From a checkpoint of a small masked image model: encoder patch size [4, 4].
Rows from block 8 of the encoder of a small masked image model, named by matrix and row number. Rows with one number belong to one neuron. Each number is 128 + 32 x the weight over its row's rms, rounded and kept within 0 to 255. All counts start at 0. Numbers have three digits each. After the name is the row's rms in percent of the matrix's.
After each neuron's rows are labels from the 100 images, of 14976, where the neuron reaches its largest size: "strongest on" is what is common among them. Only what is clearly more common there than usual is listed. The data: telescope images of galaxies (Galaxy Zoo DECaLS). In brackets: how many of the 100, against the usual share in percent.
# gate: MLP gate (encoder.blocks.8.mlp.gate.weight, 512x192), inputs 128-191
# fc1: MLP up (encoder.blocks.8.mlp.fc1.weight, 512x192), inputs 128-191
# fc2: MLP down (encoder.blocks.8.mlp.fc2.weight, 192x512, transposed), outputs 128-191

gate.16 106:142014107138110113086143140124138150121055083090086102134080119186102139110156134098167116102156145137162149171120167139132098134093086066178128180072137152111117171182118123132107152102158090
fc1.16 101:096143129111134126168187094160128063085101170108107098139090116145051091115179100147122150130158092131126088186064154133100088100123111068094146202140129152120104123172118086132152108123114128
fc2.16 099:189155148158136128096116124118148064185073142169165177144161105167165164161109068091125091142120074184084145066105107098154135148103129077122109137153138109083124114114148123144095112097167137
strongest on: edge-on disk: yes (51 vs 5.2); roundness: cigar-shaped (41 vs 8.1)

gate.112 089:114117135081108121153083161099118172200145186142148132134196111101134109128097092039155139134181116136139075114152169113142132130133124113071116102129111077156114129163140135084187068131147131
fc1.112 098:172129148116112169135134163165125134160169140128132141122147130108126120124085108144110073154092146120114164125102140142173134108133147141141203114103136132146145096141114149094187072133129097
fc2.112 091:079081147137113097121142134140133106120108116121174129140113119144175147125081148130182157112109143148105114179114096154160122189117111059150131094126156125118072097136104070169106182132109172
strongest on: edge-on disk: yes (28 vs 5.2)

gate.284 101:094099165082177105113167134124132112110084105082089070160176105113146146083142096107120137088135071189152091140093139146072080163101108111127125092164117131145143183075131130155170108085147118
fc1.284 084:136126139102164161061117143140141111208107168098140088126153152126099143206133149113126103158160078157143104151068182130136138141150102112162124068183114134123162158126130115091141092130103125
fc2.284 076:100111083090151177113143121123148075142159054114093097126119097141161117135163180130139130109155187119143106154143135151135151159084140122126166167133151188129107091166119148118098168142045156
strongest on: edge-on disk: yes (34 vs 5.2)

gate.261 106:067162131085101143159142145075091132090088143151141140103088139139147155078125160080068165035123140142119134136177109169135071170077116172067152149134140168188108076124131128164168144149134128
fc1.261 105:113097171143146174119075143143166195119125116160065159037124172155125117116109117160097127127114128121159114133133101057081032106105122115111116133116156133113111149092095120094128106128141143
fc2.261 101:110075141086101152141156105137130060110149190129145133198112168134180170142182099130086155111093107082151133159140096165117159194147109153164106106165118140129138157097129161108137107142202106
strongest on: roundness: cigar-shaped (29 vs 8.1)

gate.263 111:126113129096141174121162133124101140104059163147099124122111116132129128112139117182100149067104120140206190098091147144133091123143076125085148087141150160139084153137137119142115068197161134
fc1.263 111:143131155110130150167169106183095104143163130164172171141135150123097160109140131148125137030115161084165119106131097124174083090160111129110150125079094131145127095097144096085149119089160093
fc2.263 116:100133168168167147133119057151125165147075152172114122120120137140167162117183081136126077135104099081159169164166116135117140109159092146160080157084095033105145152123164158140169120200165126
strongest on: edge-on disk: yes (29 vs 5.2); roundness: cigar-shaped (26 vs 8.1)

gate.26 103:067119150194115130090191092117168118124090094080141106082111115158150107134153101132107097072088159165134103122141084110080086183096101141119087126108108122171114151126070155179129144131213111
fc1.26 093:079108093144108095149100135145151151154128114145121153084112140174086151142159113143161132018133145141157173158124099106150075148126136117161122107078106086130106172151101193147155109117178125
fc2.26 093:154177163142087129106158109103150131135105152064118124115043117110092124081129163165159131124150143135120109168131101118034125147096119150066114155148215171161131154138121102110067101085119156
strongest on: shape: star or artifact (43 vs 1.3)

gate.254 101:134143120120061157098141067100141104092101131093105160192162074141117104120102122069149154121127063115164154165146135141137084177073059174195110121110118182114084160148094127154126147117186184
fc1.254 106:159056111099148124115123089100164164119102125188105094146129116128142109143136126098125159130096145067174168123096133161140071134096069109112155130145149163128179138086156157147164125135138094
fc2.254 099:072099078063081170094139186107144060148110143179186102136151087119145107139106116087109201124108122178102157141109072148153114140126146065089135119161118138076169127112104125135210200163109166
strongest on: shape: featured or disk (60 vs 30.4); edge-on disk: no (57 vs 24.7); spiral arms: yes (50 vs 18.8)

gate.504 096:178089180121064168136165136124153163118063174114103131111144075161128142127118095135139086111132153109135150077128154122143090173127114084094143077153125122111168121116129153132232127117180096
fc1.504 105:134085138128087123126150120154180121127140178081112189155142101126150120177070152090146103149208156159130132094155146180130084184138124100138085111132138142106138061162126147133114130113197100
fc2.504 109:166126123117121170093099145106127041123124129146147101152148088143139117159152108122137130100097119114084174077157188148129141158181115198105169137068082164123075113089120128138137110103083151
strongest on: shape: star or artifact (49 vs 1.3)

gate.469 098:158122060166149118125124179118117125178129207099140151094159142108128166120180066078096119214129112098146110163160133091100147148115162116104107108167161146116187110143125073159135150133183131
fc1.469 108:144105124076102089148112121128160170123134077152084153163165140129132116156092040148159127126144079158131160176119218069114148139157161139081135160124180155128159120137128175126061163210099141
fc2.469 114:139148173161145143116146187163119143119123175133133102091177191074148191142177107163134112173111081132048171136177119110123075124137129123119166153162083147119155096087183053082129132126120185
strongest on: edge-on disk: yes (25 vs 5.2)

gate.474 099:135151173112130139102149146135106123111133108135144116190077106113170120119083078143083127092122145170144112126152096136119135116116166085079152071074130114113088141120113175052084107120139174
fc1.474 112:111142140115117128174098178224140167161143065105142114164155153149123129159136140120166092151146117165138104156100194170143125162144131128116116120170126161118094150112163163087117159158144202
fc2.474 106:132184120155128131121166137107128088106173150123157110132145117149102090134110137089185160174102175119089105164091152144115167122123098126147199179161125114144054134123070093124031127094135106
strongest on: roundness: cigar-shaped (45 vs 8.1); edge-on disk: yes (40 vs 5.2)

gate.30 095:127129138123090168148177056112154202076080103156103146113147113091138091083108132129163108062148174103164102170172120138126068128124104177114117116181138159113182094192054092086083184151128111
fc1.30 082:090111108067125144130154181095197149118145128160134088126122095156121098128097136110159142137159121178132187150092116119179099149069060093131072139116131138141155118097133177116151070141086101
fc2.30 088:121166091135164086081133123091128168128115054153163157134131098093141114144137077137088154081093124079130123112185127127179107185115132136085115152112160094085155152160185197135175164131157129
strongest on: edge-on disk: yes (46 vs 5.2)

gate.354 104:123147143084153139139156095135120150096162156141137116176130118069091155131134085116116134135129115106158123150068106085098114115120070150130085137080066113132066133110081130166189127172087189
fc1.354 095:127107106096103164090102163149117124118132119110121083177173136139089129171173112095087153123134191126076149113133196132160153078119119145144193142096105133186093108157126154153149101154115131
fc2.354 095:103143124169112116155113106152111177125114161099166136153151108158106187135117116210106171163163136125188181195084073111140183136216140179140125115122122167047162127124085101151151147074126163
strongest on: edge-on disk: yes (42 vs 5.2); roundness: cigar-shaped (31 vs 8.1)

gate.242 096:111142129074137085113102123111115128077089119159160109097094143120141096141150090067125138114128140193100088131120129105069141128092145134142171148121113181127096148137076115085080149095150154
fc1.242 099:083150115138154111102092114130137139128091139064119109112115144131118166133120117083065104094049113112088176143079127117130057148145061182110159114125132214103168139127158155176141094147150154
fc2.242 111:180125142125182136130135077159153128148149154111089098122185137121125106115156183150144149133190132169111120087064147079088093188140106148117168119093173128149100125143132036103189067156126129
strongest on: edge-on disk: yes (40 vs 5.2); roundness: cigar-shaped (39 vs 8.1)

gate.328 102:098082108169119139109134121111133117126118134140073096152111087143096126080183118176129144115089128100079070093088079155086112085087089106162122141145168151079150128110123130174161106105130070
fc1.328 101:127091105174126171066123138162195128130114140136109141138113146195099133117109102132090156130073105087072139124098071174135147086125156121083109094098142163129135148113129105168117099157128140
fc2.328 093:168159143131109105183139190111138123143099117164133200157159153138132116128141089133096096106090099151078099069148151166212142100109098085155099138092135101129154094190117090078090149104099104
strongest on: shape: featured or disk (66 vs 30.4); edge-on disk: yes (55 vs 5.2); roundness: cigar-shaped (32 vs 8.1)

gate.476 097:187100150163097135110134173180129152110136153120141194141121102110105195137102120045112139171108122100137099162152179119159105175118170183085088121179085119162145160115092150183133124116148174
fc1.476 103:085121141168106117045112122098100116171122158124101133121126107121097103157122203110157151148169127127134177146149121108139168117168118185124103112104118148123099153130147108102102096100132123
fc2.476 094:124152128124071126140093109129141150126133084155138142125129090132081155103206140160129140165120130122165070140120092191131148128154108118144077101090126088111186108153152167131194176161095173
strongest on: shape: featured or disk (65 vs 30.4); edge-on disk: yes (36 vs 5.2)

gate.361 099:086146166105174137109119105144130104127081090137137099112119130165131040162153101216097079119190176124101056146109111113108160154128135120096124132146083154132143130111125128137141169029103166
fc1.361 098:109057134156085115141143138136159199095135171131122118148130159107118138114072190158132209151152145187184181124112105182144151114113092127106123113079201122111149066120120102164125093152119160
fc2.361 104:135163168101159121108080139113144111157130136160100148116144113175163101104088134140097142081153115118115135120133170158077119134116145121167189086153139156216096104060049102089104148120163111
strongest on: shape: featured or disk (79 vs 30.4); edge-on disk: no (74 vs 24.7); spiral arms: yes (67 vs 18.8)

gate.320 102:139103099079104136134151159096128069105118129125129137175086079122117141175139099142104149043130136120144169145063134158142068106131117129143179102128152122089127179118117111175124099175127116
fc1.320 094:114138118090114127130114133159103149148156122112125090140037067108131143147099123125179123127125087156203174120137132086092142116151103148138126100165106130120185140153131193114122181159163168
fc2.320 097:130148134163203082142132184171117120088122174086069127168120168173125143100142106129118115123101166120127099144166147097100151119158129171132088158209085093168128157111132155129090142169091083
strongest on: edge-on disk: yes (43 vs 5.2); roundness: cigar-shaped (41 vs 8.1)

gate.400 095:153117131123135141179092174136139110129121104133126165098108075124139073114088124115146180139125157077153101162128090077123133124187154097113106110145074126124108144098091133127133218142122203
fc1.400 109:099126120075110123124114163183097144120096074144168134111143096156113084131094156168116169112097132193184156159089122084125118118149167146078065064174099065106060132132163168160132142090075160
fc2.400 100:088116195116095076122113087130169125086088095093165176170138176156111127153140084103092110143119119099136086096139141137115205137151067160110036093129124087140081155102144106117099098173124158
strongest on: shape: featured or disk (78 vs 30.4); edge-on disk: no (57 vs 24.7); spiral arms: yes (49 vs 18.8)

gate.337 095:131079178158099135128146077068172110113123187165143117107147108146111107108039171144153147141147168146116109171129117110064129136128109089093142124122116150175132093150096083146086120135050116
fc1.337 090:104100116120145150155133192185068157143169122082138124131164149081119060127190147115101109166141100112138106153082124149085096097101092123154143131116165061174170062085158133162074173150137128
fc2.337 099:193168170140163144124146149159093117089140137139127138130127159104119128158139093126118157138104147106119100173159123123131131115163123088085108103213107124188132154122170100101121163094126121
strongest on: edge-on disk: yes (45 vs 5.2)

gate.55 106:125111129116098105123185100173148069116114136154091048131121117129124115074150136133119153136110142119159141131052052095121138074192108113193148113100154138180121115109168169095147145120113125
fc1.55 115:110124161165086112078146092112146128115136161118125136218156134161100145158165116154147167138167080153131101114112156145093130127094150178162144129098086140134122147206087155150110160190129108
fc2.55 120:163134111104144045191168179132120175138140131053136094115108124137190172129111132117144141130198188072126101142138173129151133168172179129124093158146131177157141115125099141151128125096093076
strongest on: spiral arms: yes (39 vs 18.8)

gate.317 099:103126109085038123055121138054111127117097094085079108150111147160127123115098154069105120162131130180190089143151100102058135209126117143152145092129104139127104140097112146142134132117110073
fc1.317 089:112086134157157113155181152165095126122143083079114112138156092080147115132157072174152167123104105162106126046126129255151141143137177076120108124128107130098138106149096138134139162155204167
fc2.317 095:113116108112076118157135095153124143110092099158127124138159187115149228164117123153128141115135140094107108150105120172218058178152124079141079106135093109144157177112195143127158150098194086
strongest on: shape: featured or disk (66 vs 30.4); edge-on disk: yes (48 vs 5.2)

gate.259 094:093141224069130122159163082116152092081128108153140133163123115113125098098099124108178095133094094133117150121173127147090117146145112147139120126151182162118119159082080175138119123061089114
fc1.259 082:130115182097185115125185128071127153049163110072202159220151191149189092116158165199089106199131148131070130113108145147164135197176161180080153128139119102130135156171145163107139089105097128
fc2.259 081:123139097097148213187125108098133096169166101156129104166145134073114153119122158088096196161155072164133152197144104095102145111124064151120101104096189105131044114138139125146152112098113148
strongest on: shape: featured or disk (86 vs 30.4); edge-on disk: no (64 vs 24.7); spiral arms: yes (52 vs 18.8)

gate.52 101:141167188117137149125190106137144070140119129151135145127127126177116136137124121112156124148142143087146110117154072088067103123161107135083083111118108139148087121096088139104129103093107093
fc1.52 091:101189141110077115095140091126164059076134157122128172060114129135131137131099128198197140146113143129181152153067124082125144155149170140144069103146124060136137106116117131181149115086118127
fc2.52 084:081118134097156120132130161128152113123139115115061101098115108168171074126093168148100098137137183126166102142141041117108113086168126194118097121080114156143084163193106178133176169114108117
strongest on: shape: featured or disk (60 vs 30.4); edge-on disk: no (54 vs 24.7); bulge size: small (27 vs 7.2)

gate.329 105:131118189103114109135189111134145137125061130147125085140183102104134133079135122165131154125096119200148166083123127152106129125113080101123109066174055128167109210110088168093147102138133074
fc1.329 092:138131143097175126147092087119101151213132157183076181133152159071131172141103160165140152083115169158132112093153129113189113075109096092148197123150103137109166096086157109143131158152129095
fc2.329 092:106112139150136144186171175176113126151137146117122157151101150124175089131135140123121127158160082111098104139068099150124108140164129124150191143144096101085138130112128084153172112094115124
strongest on: edge-on disk: yes (35 vs 5.2)

gate.116 100:161174150159121157147144139153153118097180165074157078167118099057122138173114100148077145105118070082122118069118092132120125078130150100129153133157188185147135111022141025056138090130134130
fc1.116 105:153193061149147147109165136158125102135083114132113132102131136124122082114156198159124129092134157117107182072097117179076078145172099106108158121124114160143120119115148095153143067105176130
fc2.116 102:103089178136110184131125125147142165157040167163183132129172211102098160142136067111092092134106080048142114149161159160145116109127131105138074124156110122167206154138136116113112144132117143
strongest on: shape: featured or disk (66 vs 30.4); edge-on disk: yes (44 vs 5.2); roundness: cigar-shaped (27 vs 8.1)

gate.324 105:156176112119131082101139128143134127095169094123150139120118178124116108138119083123092143168087122059147120084182108125144128149139064155123092145118099117082141136133142168117156158172132152
fc1.324 116:111130112099116104098152073156128128096095137142115130093117125083107161120201138145127101154070117125139105113122167092106122139135129182079169096197138119121158162156139189114179111127145189
fc2.324 116:129172114113139113111114130115136132170116124106147099017095121152132139097156159151136110110127094104061087144116139127064144089169173147158146137146153142119116152123092134188134154114142147
strongest on: spiral arms: yes (40 vs 18.8)

gate.8 095:095156166117138164065105113133162134128114163183128150147083076138090183130125128125106024045159139095117137175115077172124147101154083070144108127126093206165115083086134095124202120122106150
fc1.8 090:112114135068145157028142111104136138107161132192145106129129083198098102143100140126143099144153127131132125185099115140096120131159181104135150095119131222124119145157093136177174169151120112
fc2.8 101:142120152178133079147149090134099112141124192107147129181134088134118174135116099126085170142108061107150078101147087127138115094152110127193091124063109127172087131112187121078132104171081157
strongest on: edge-on disk: yes (38 vs 5.2); roundness: cigar-shaped (38 vs 8.1)

gate.490 100:158160106086132193158138191092119098120079161091130154147108084136137153103158136153131131008141151078158187131150168170106108161127082111103122126092122096158103133181067132077157146147148148
fc1.490 105:117087090137134083125100109150099168166126113081093119146121133134107047142062161164175102137149129115129120167173158148167160148117092142090085146157102078180125079134130132134161079085163115
fc2.490 101:094173038101167150106127122115169070099132111154118135139081112168126150139123154161130127070133196146132112093184145152093126162120179128174223171091088139156086091169117129155140082148169173
strongest on: shape: featured or disk (65 vs 30.4); edge-on disk: yes (51 vs 5.2); roundness: cigar-shaped (28 vs 8.1)

gate.498 114:148067133184119131113128117139130118106092137108171131093115082128103072105152173085135122098104169127091122111069126157112118132143110134051156142152161146191150123134111151169179141155108114
fc1.498 106:119116180138182173147082130081137116100154162143169161098119113156115115084147133156152100118139125123113143129092078125089170119135177146145149059113090158141136149133122080157124092106081137
fc2.498 118:144198127095086110131105138079164062121155092098116140066086094121144096122090121063167119090076117184133125102105146116159149144069120177069117134127120125123129090115100138138104129129140110
strongest on: shape: featured or disk (66 vs 30.4); edge-on disk: yes (43 vs 5.2)

gate.377 098:158157181081156079086123194101160128161130048074122160122111079115150108108127130180109080096170227149127164150091151131109087119121152105136132132134112173147158129157070140118133193091170135
fc1.377 097:156132170174141180169075083086143190149145081140135117199151077084139122151060101125096110131125098163118165134107183112154107170100148221169121114107165113183094105153160107099101088125104119
fc2.377 103:161128149119133195219119144128128131067212190142097075175110153138099132115088133116089189156195074092090136204094129099141132067115071088099102150134161114159105151086115090138111115155132144
strongest on: shape: featured or disk (63 vs 30.4); edge-on disk: yes (38 vs 5.2)

gate.169 101:152154187115067132116198099116156139123115112091186118119115120090135093072100151155114079130109147065149106100106133153129065140115145171068109158158121126175179111110124113098149116141082145
fc1.169 093:082099081187123110100126054137094162148137126124141118129108125152127164156090145140124178102156087094132108114142184108155123174122134108184110100127125124041090140076173071166165096093102148
fc2.169 101:064142113107137123119119084136125131130099099089112188126176159109175138126100154152117189187148145130125156182113091066102064165151150158125081103153094131105116161104100125152163131110112123
strongest on: shape: star or artifact (46 vs 1.3)

gate.137 106:098204142106168110152157093152108076082127126040189129182147117159115068115107138134154113132147169058097125107122121123192142141096114157102154174162128076140078121117093124117190081075115154
fc1.137 103:164123114108093187090174091110149153092139142145143105143100090153093139134094131098164117063141171076152161107129142202103084137073085068136195125108172097180164114165116111131101098196154136
fc2.137 112:119100141104181078169125202151119117116097102125113146095204134097124101139086181146152134140114183153167108152123128081133184139135176192067111181153131082119104137146080167158195093088121106
strongest on: edge-on disk: yes (43 vs 5.2)

gate.166 098:098113115168104159171117163067159136120069125113115134089121093141126118092118192162093138087173078145101140106114163169111100191118171108043135125151185124111119150090080044081173127117152112
fc1.166 099:154062118109114145127100179150068194109149143095173165157133151168152148102154086101091141125164151088157121101131114107116171130168120161177106098107054179101117124139167135099145115158135125
fc2.166 104:139174159124187086171098171088119130152055088129069138110096175148088105145145128133117106126109147102161095175136083090192149098164160134124097126125120099118154107116133160156120151114135135
strongest on: shape: featured or disk (63 vs 30.4); edge-on disk: yes (50 vs 5.2); roundness: cigar-shaped (31 vs 8.1)

gate.296 101:104114169140096143114138122131154095082085169091134092183148124108151164100091107113124157152128077079124132189137076147063100130079090175127135144168179149218137151095123147095136103103069078
fc1.296 095:118118136175165126141175117151127088113064150100157095116136159147087078115132188088138095176163085143132098077158179160086124139136114105148107129114125150147128110166123151134106115124103096
fc2.296 101:180196110151114132144112155116110150141168179127103145089111155078170106122082145163098077143112117143085108172143136156154109110123075185147147148182047115096160084168060138107174112096107144
strongest on: shape: featured or disk (65 vs 30.4); edge-on disk: yes (44 vs 5.2)

gate.122 093:186164139078089140147155150073149157071107154139147132118094116107119120113133108121152106126108177123106093216126084141061168163122152118106110147176160163116217108123148182115138092161143108
fc1.122 094:094141132140138065087140125183118147125150114125170139160147121178076094139185167203147105185140128170105079180154084144134147114154097088129114137118121179093093113135143177096087135089107131
fc2.122 101:135140067104127111099113061128135106122098175136103134098115172193132146189151116155145160103117076110139083118076114050111138145129206111186100066100125098111128163093130087127157154087116109
strongest on: edge-on disk: yes (41 vs 5.2)

gate.316 105:168152109103080157127131092140164105156100091119151082151137112129160105091078158083096104130121165104131091123123116121097107176154099177147163114141098106170109103110145113155131125083103130
fc1.316 100:114036097136136139149131171053136148080115162147129104164122091144198137114144079085050140116233170137101085114050164120134105166148116079150115120107133138130158161130123120068151115103149096
fc2.316 109:151206166130160159133090085144141125104130076150151119131113120122046160137138132157154160155100108133116110130090116153128158114080074131114142074125151160174162164142204112138123145111142098
strongest on: shape: featured or disk (60 vs 30.4); edge-on disk: yes (53 vs 5.2); roundness: cigar-shaped (38 vs 8.1)

gate.396 092:088160132140146139137132083086144109052095070106102085127056125126137116089127089104133114165150097141099077150153105110142101133147182144172089159152158171102126145160136154096084179082123056
fc1.396 095:137122140144145131162113133143151079155168124143187127091202101175145105163095078151156130103090100147130089127127101129178224158107157083115131111140077109125096103133135131133116188154158144
fc2.396 090:132135131105120139159185160072138140063089122122133130116046159127051142138149164062127147158110121073120164154126155134136115126118112163158144128096204124152126108121158141078119149128160156
strongest on: roundness: cigar-shaped (35 vs 8.1)

gate.241 103:094088117087130103093140146135134151129091100144130115167094049196115074091136137133139140103155122152147168140186124135096083202115055125110130133099124155109100112124074176081109144134162118
fc1.241 110:153120126097169111112113059083154153172127174139090121098146158116116047140114135094144107140190091171149142113095101110127121136091152134132153147140128081192098185120171151125145087136117075
fc2.241 113:106116125178082115089115126107105157097151137131158130101146081138146112105117160059138106025178129180098096099113153108074077147098083176127155110126125209120102066089061122129132168145136117
strongest on: shape: featured or disk (69 vs 30.4); edge-on disk: yes (52 vs 5.2); roundness: cigar-shaped (26 vs 8.1)

gate.269 096:149088157062130150102112183120138156138151147154099144141123111133117102109133101095125092117091114113161103160074029099090138077165163123121121061119128172125110117177084096124195109132068169
fc1.269 092:146138095196208082166120121166124128109162129092099094129101155089095127128150089148091097194100105078146116179102062056125180113164116123145100113114157137090097065146147112117077120135154127
fc2.269 098:127126126072068167141125125147132164115129183109107120164144167085174152146132098159112101125116137094142126140123127179150090162095111101112121161164117049118149071120109117080125147087107082
strongest on: shape: featured or disk (66 vs 30.4); edge-on disk: no (57 vs 24.7); spiral arms: yes (44 vs 18.8)

gate.43 100:130115130118098130160169127152125120157160077090152152085085144127133143057139132170077101092136156094137103101146087159101107098148131110135116159115121127137213146136121151118101158053158144
fc1.43 104:156120155177090105168154213189150141115127096140105124123108175108141050143084129119104103191102107113111095162113135098113133153106151129078117146162123092121170122119099160135158121097057150
fc2.43 101:140186145128191094188086143104175144132197147119102108082154115105128132086122132109136109098150077137111141111113130135063174117061109090127124099060196143073122117178126126096120140133158112
strongest on: shape: featured or disk (74 vs 30.4); edge-on disk: no (52 vs 24.7); spiral arms: yes (43 vs 18.8)

gate.347 104:136138143160098170187102101130147132128103115117200101127063116149108138115145099120131147060099151151122085137108106111067110154132132075111098109126131127123154103129109142099087189123101062
fc1.347 102:116142094094114200094178174071153105117127155113122115183143188142071125132143083162130126113137085137108174150140131101151077110113111065143144131105131202149141075136102159131160151133123151
fc2.347 108:147102101107139167173108125177173100123100164105140140121178169134180171110133075181085112092080069154160129130147144113121197078142139138148116110130092107133166119122122161074117078129095134
strongest on: edge-on disk: yes (37 vs 5.2); roundness: cigar-shaped (25 vs 8.1)

gate.227 097:139161106090073108146185158107101077134070114081176097147142185171104118056086109076167076143150157143080101117124101121132134093174115114140132091144112080125113088106103129117167099123076126
fc1.227 120:152162114095119160157103088120111107164124163145108110170131179146151081128094134054137095139119148096087148057092124166134145148124155083102146073088122130135133148037116080075177117128163147
fc2.227 099:102055098144163089143107113135147123159144085145105135119118097153167142113081167202155201090096164121150170119166161054175107110233157149087086161096108136090122157134119140133153081170075083
strongest on: shape: featured or disk (60 vs 30.4); edge-on disk: no (52 vs 24.7); spiral arms: yes (41 vs 18.8)

gate.28 106:110164168120174107112176101093111128149099117125130110133102119094151092112112095147107110147130180074182133133107082174131080129101129110140099121097128133149103174098114114148120111159095153
fc1.28 100:102133071109105142119125110093170143191094132150088099148095114137126081133074136133118134121088096169163193073145138154153077177100104123141148111092154132123136162054155149111170122167135131
fc2.28 109:135107173064184132141147101134110115111122097126196141153169146182168079145120107106182079120143096115190148175099136048132249094156126147102105087107105100091111119113115161097090084163153138
strongest on: spiral arms: yes (45 vs 18.8); spiral winding: tight (27 vs 6.8)

gate.323 099:147151178090095078145138081099179176096111090097156073170097142085113091156180148142155102133128184054090071134142163128118157159100137140110090104197182096101146146118112161095112148121103135
fc1.323 104:182111126153104099170174106132158113119109117168140072132061134149144089145164199199133158100108118092129157095136113130109110086133142165158185180089122107071120105144091116084110149126191127
fc2.323 096:087071117040130109164070166094141073114132066147138111082135172130108103158136112140171152100102186094125196149131163122121159138132119135121114055100042076146116101113168154129166135140110161
strongest on: shape: featured or disk (64 vs 30.4); edge-on disk: yes (52 vs 5.2); roundness: cigar-shaped (35 vs 8.1)

gate.346 093:068088174096127132154142140168102138118113171152148103115193154095159101132081111110139090115133168141188072129169083123156104107149115119110114092111158116144109102093156124113108056139114120
fc1.346 095:102093105153110133145194099099146092152121169158104109086100120109127125147170112079151172080099153167133139084109163181203078155074160114146092159150101151188208155118131090192115164153159114
fc2.346 096:106158125138159190098157118120142137133082147156168145150129102124099127138138171136123106150097123177154112143133117150092140135111072130136088121073106079112119142094215111129139161130155084
strongest on: edge-on disk: yes (43 vs 5.2); roundness: cigar-shaped (39 vs 8.1)

gate.118 099:064113152115106145111149096131115116156052118132122085172143122113110128080121117143079095149131100144117104115142136079086155133089147111125125105122128146145158119171077133126145216183134134
fc1.118 104:117176091109142099129097132125170140090091099078058149153084155115151189163153114110088153112139152042112142157125109139154058084146149151206107149155115116122140181086126201114134151100151167
fc2.118 097:091153176152135069108117085082164147144104165168123156171166133177135115117139111132127156086183068163067109063173118149132154176071114150181144088129114111107117168138094111121137111154133145
strongest on: edge-on disk: yes (36 vs 5.2); roundness: cigar-shaped (27 vs 8.1)

gate.141 096:075174145091080119117199096112150139119115210145115108117137127113120109090109088152091104095131231117124103112155087117149141119124146095151136141148091150101109144134061129042186176108118122
fc1.141 092:117186122108064130128127102139194150132127139141102130136159178122126089151156123176166124095105144118098110128091129133149113148109115122212078156149138054155131132140100118132085081143129077
fc2.141 089:124130143077133106112172146151160083052174148081031132153164097122119170128140064127118135147133147126112183167150146174155146131106132160114126124095066142086134141162142128100136134111119136
strongest on: shape: star or artifact (39 vs 1.3)

gate.492 102:087123108182111145128195122145090126152112144145164120121156069138089110135110170137152112057095124168089095078128150120102159123115165106093108155141084181144107149160106139191151147157166159
fc1.492 109:175147141073197133097080124099120100142135113134125105183078191112117130103142098122137127160104158172083129083141109091148118107092105143126107087133124098090148180076166120195146108148125129
fc2.492 108:197115140121128118129114138134159134103075159113179102186169128183142099097143117110090111098126072093154119069129144113119202138168119175089128112102168107178087107095138124115146099171083170
strongest on: shape: featured or disk (62 vs 30.4); edge-on disk: yes (42 vs 5.2)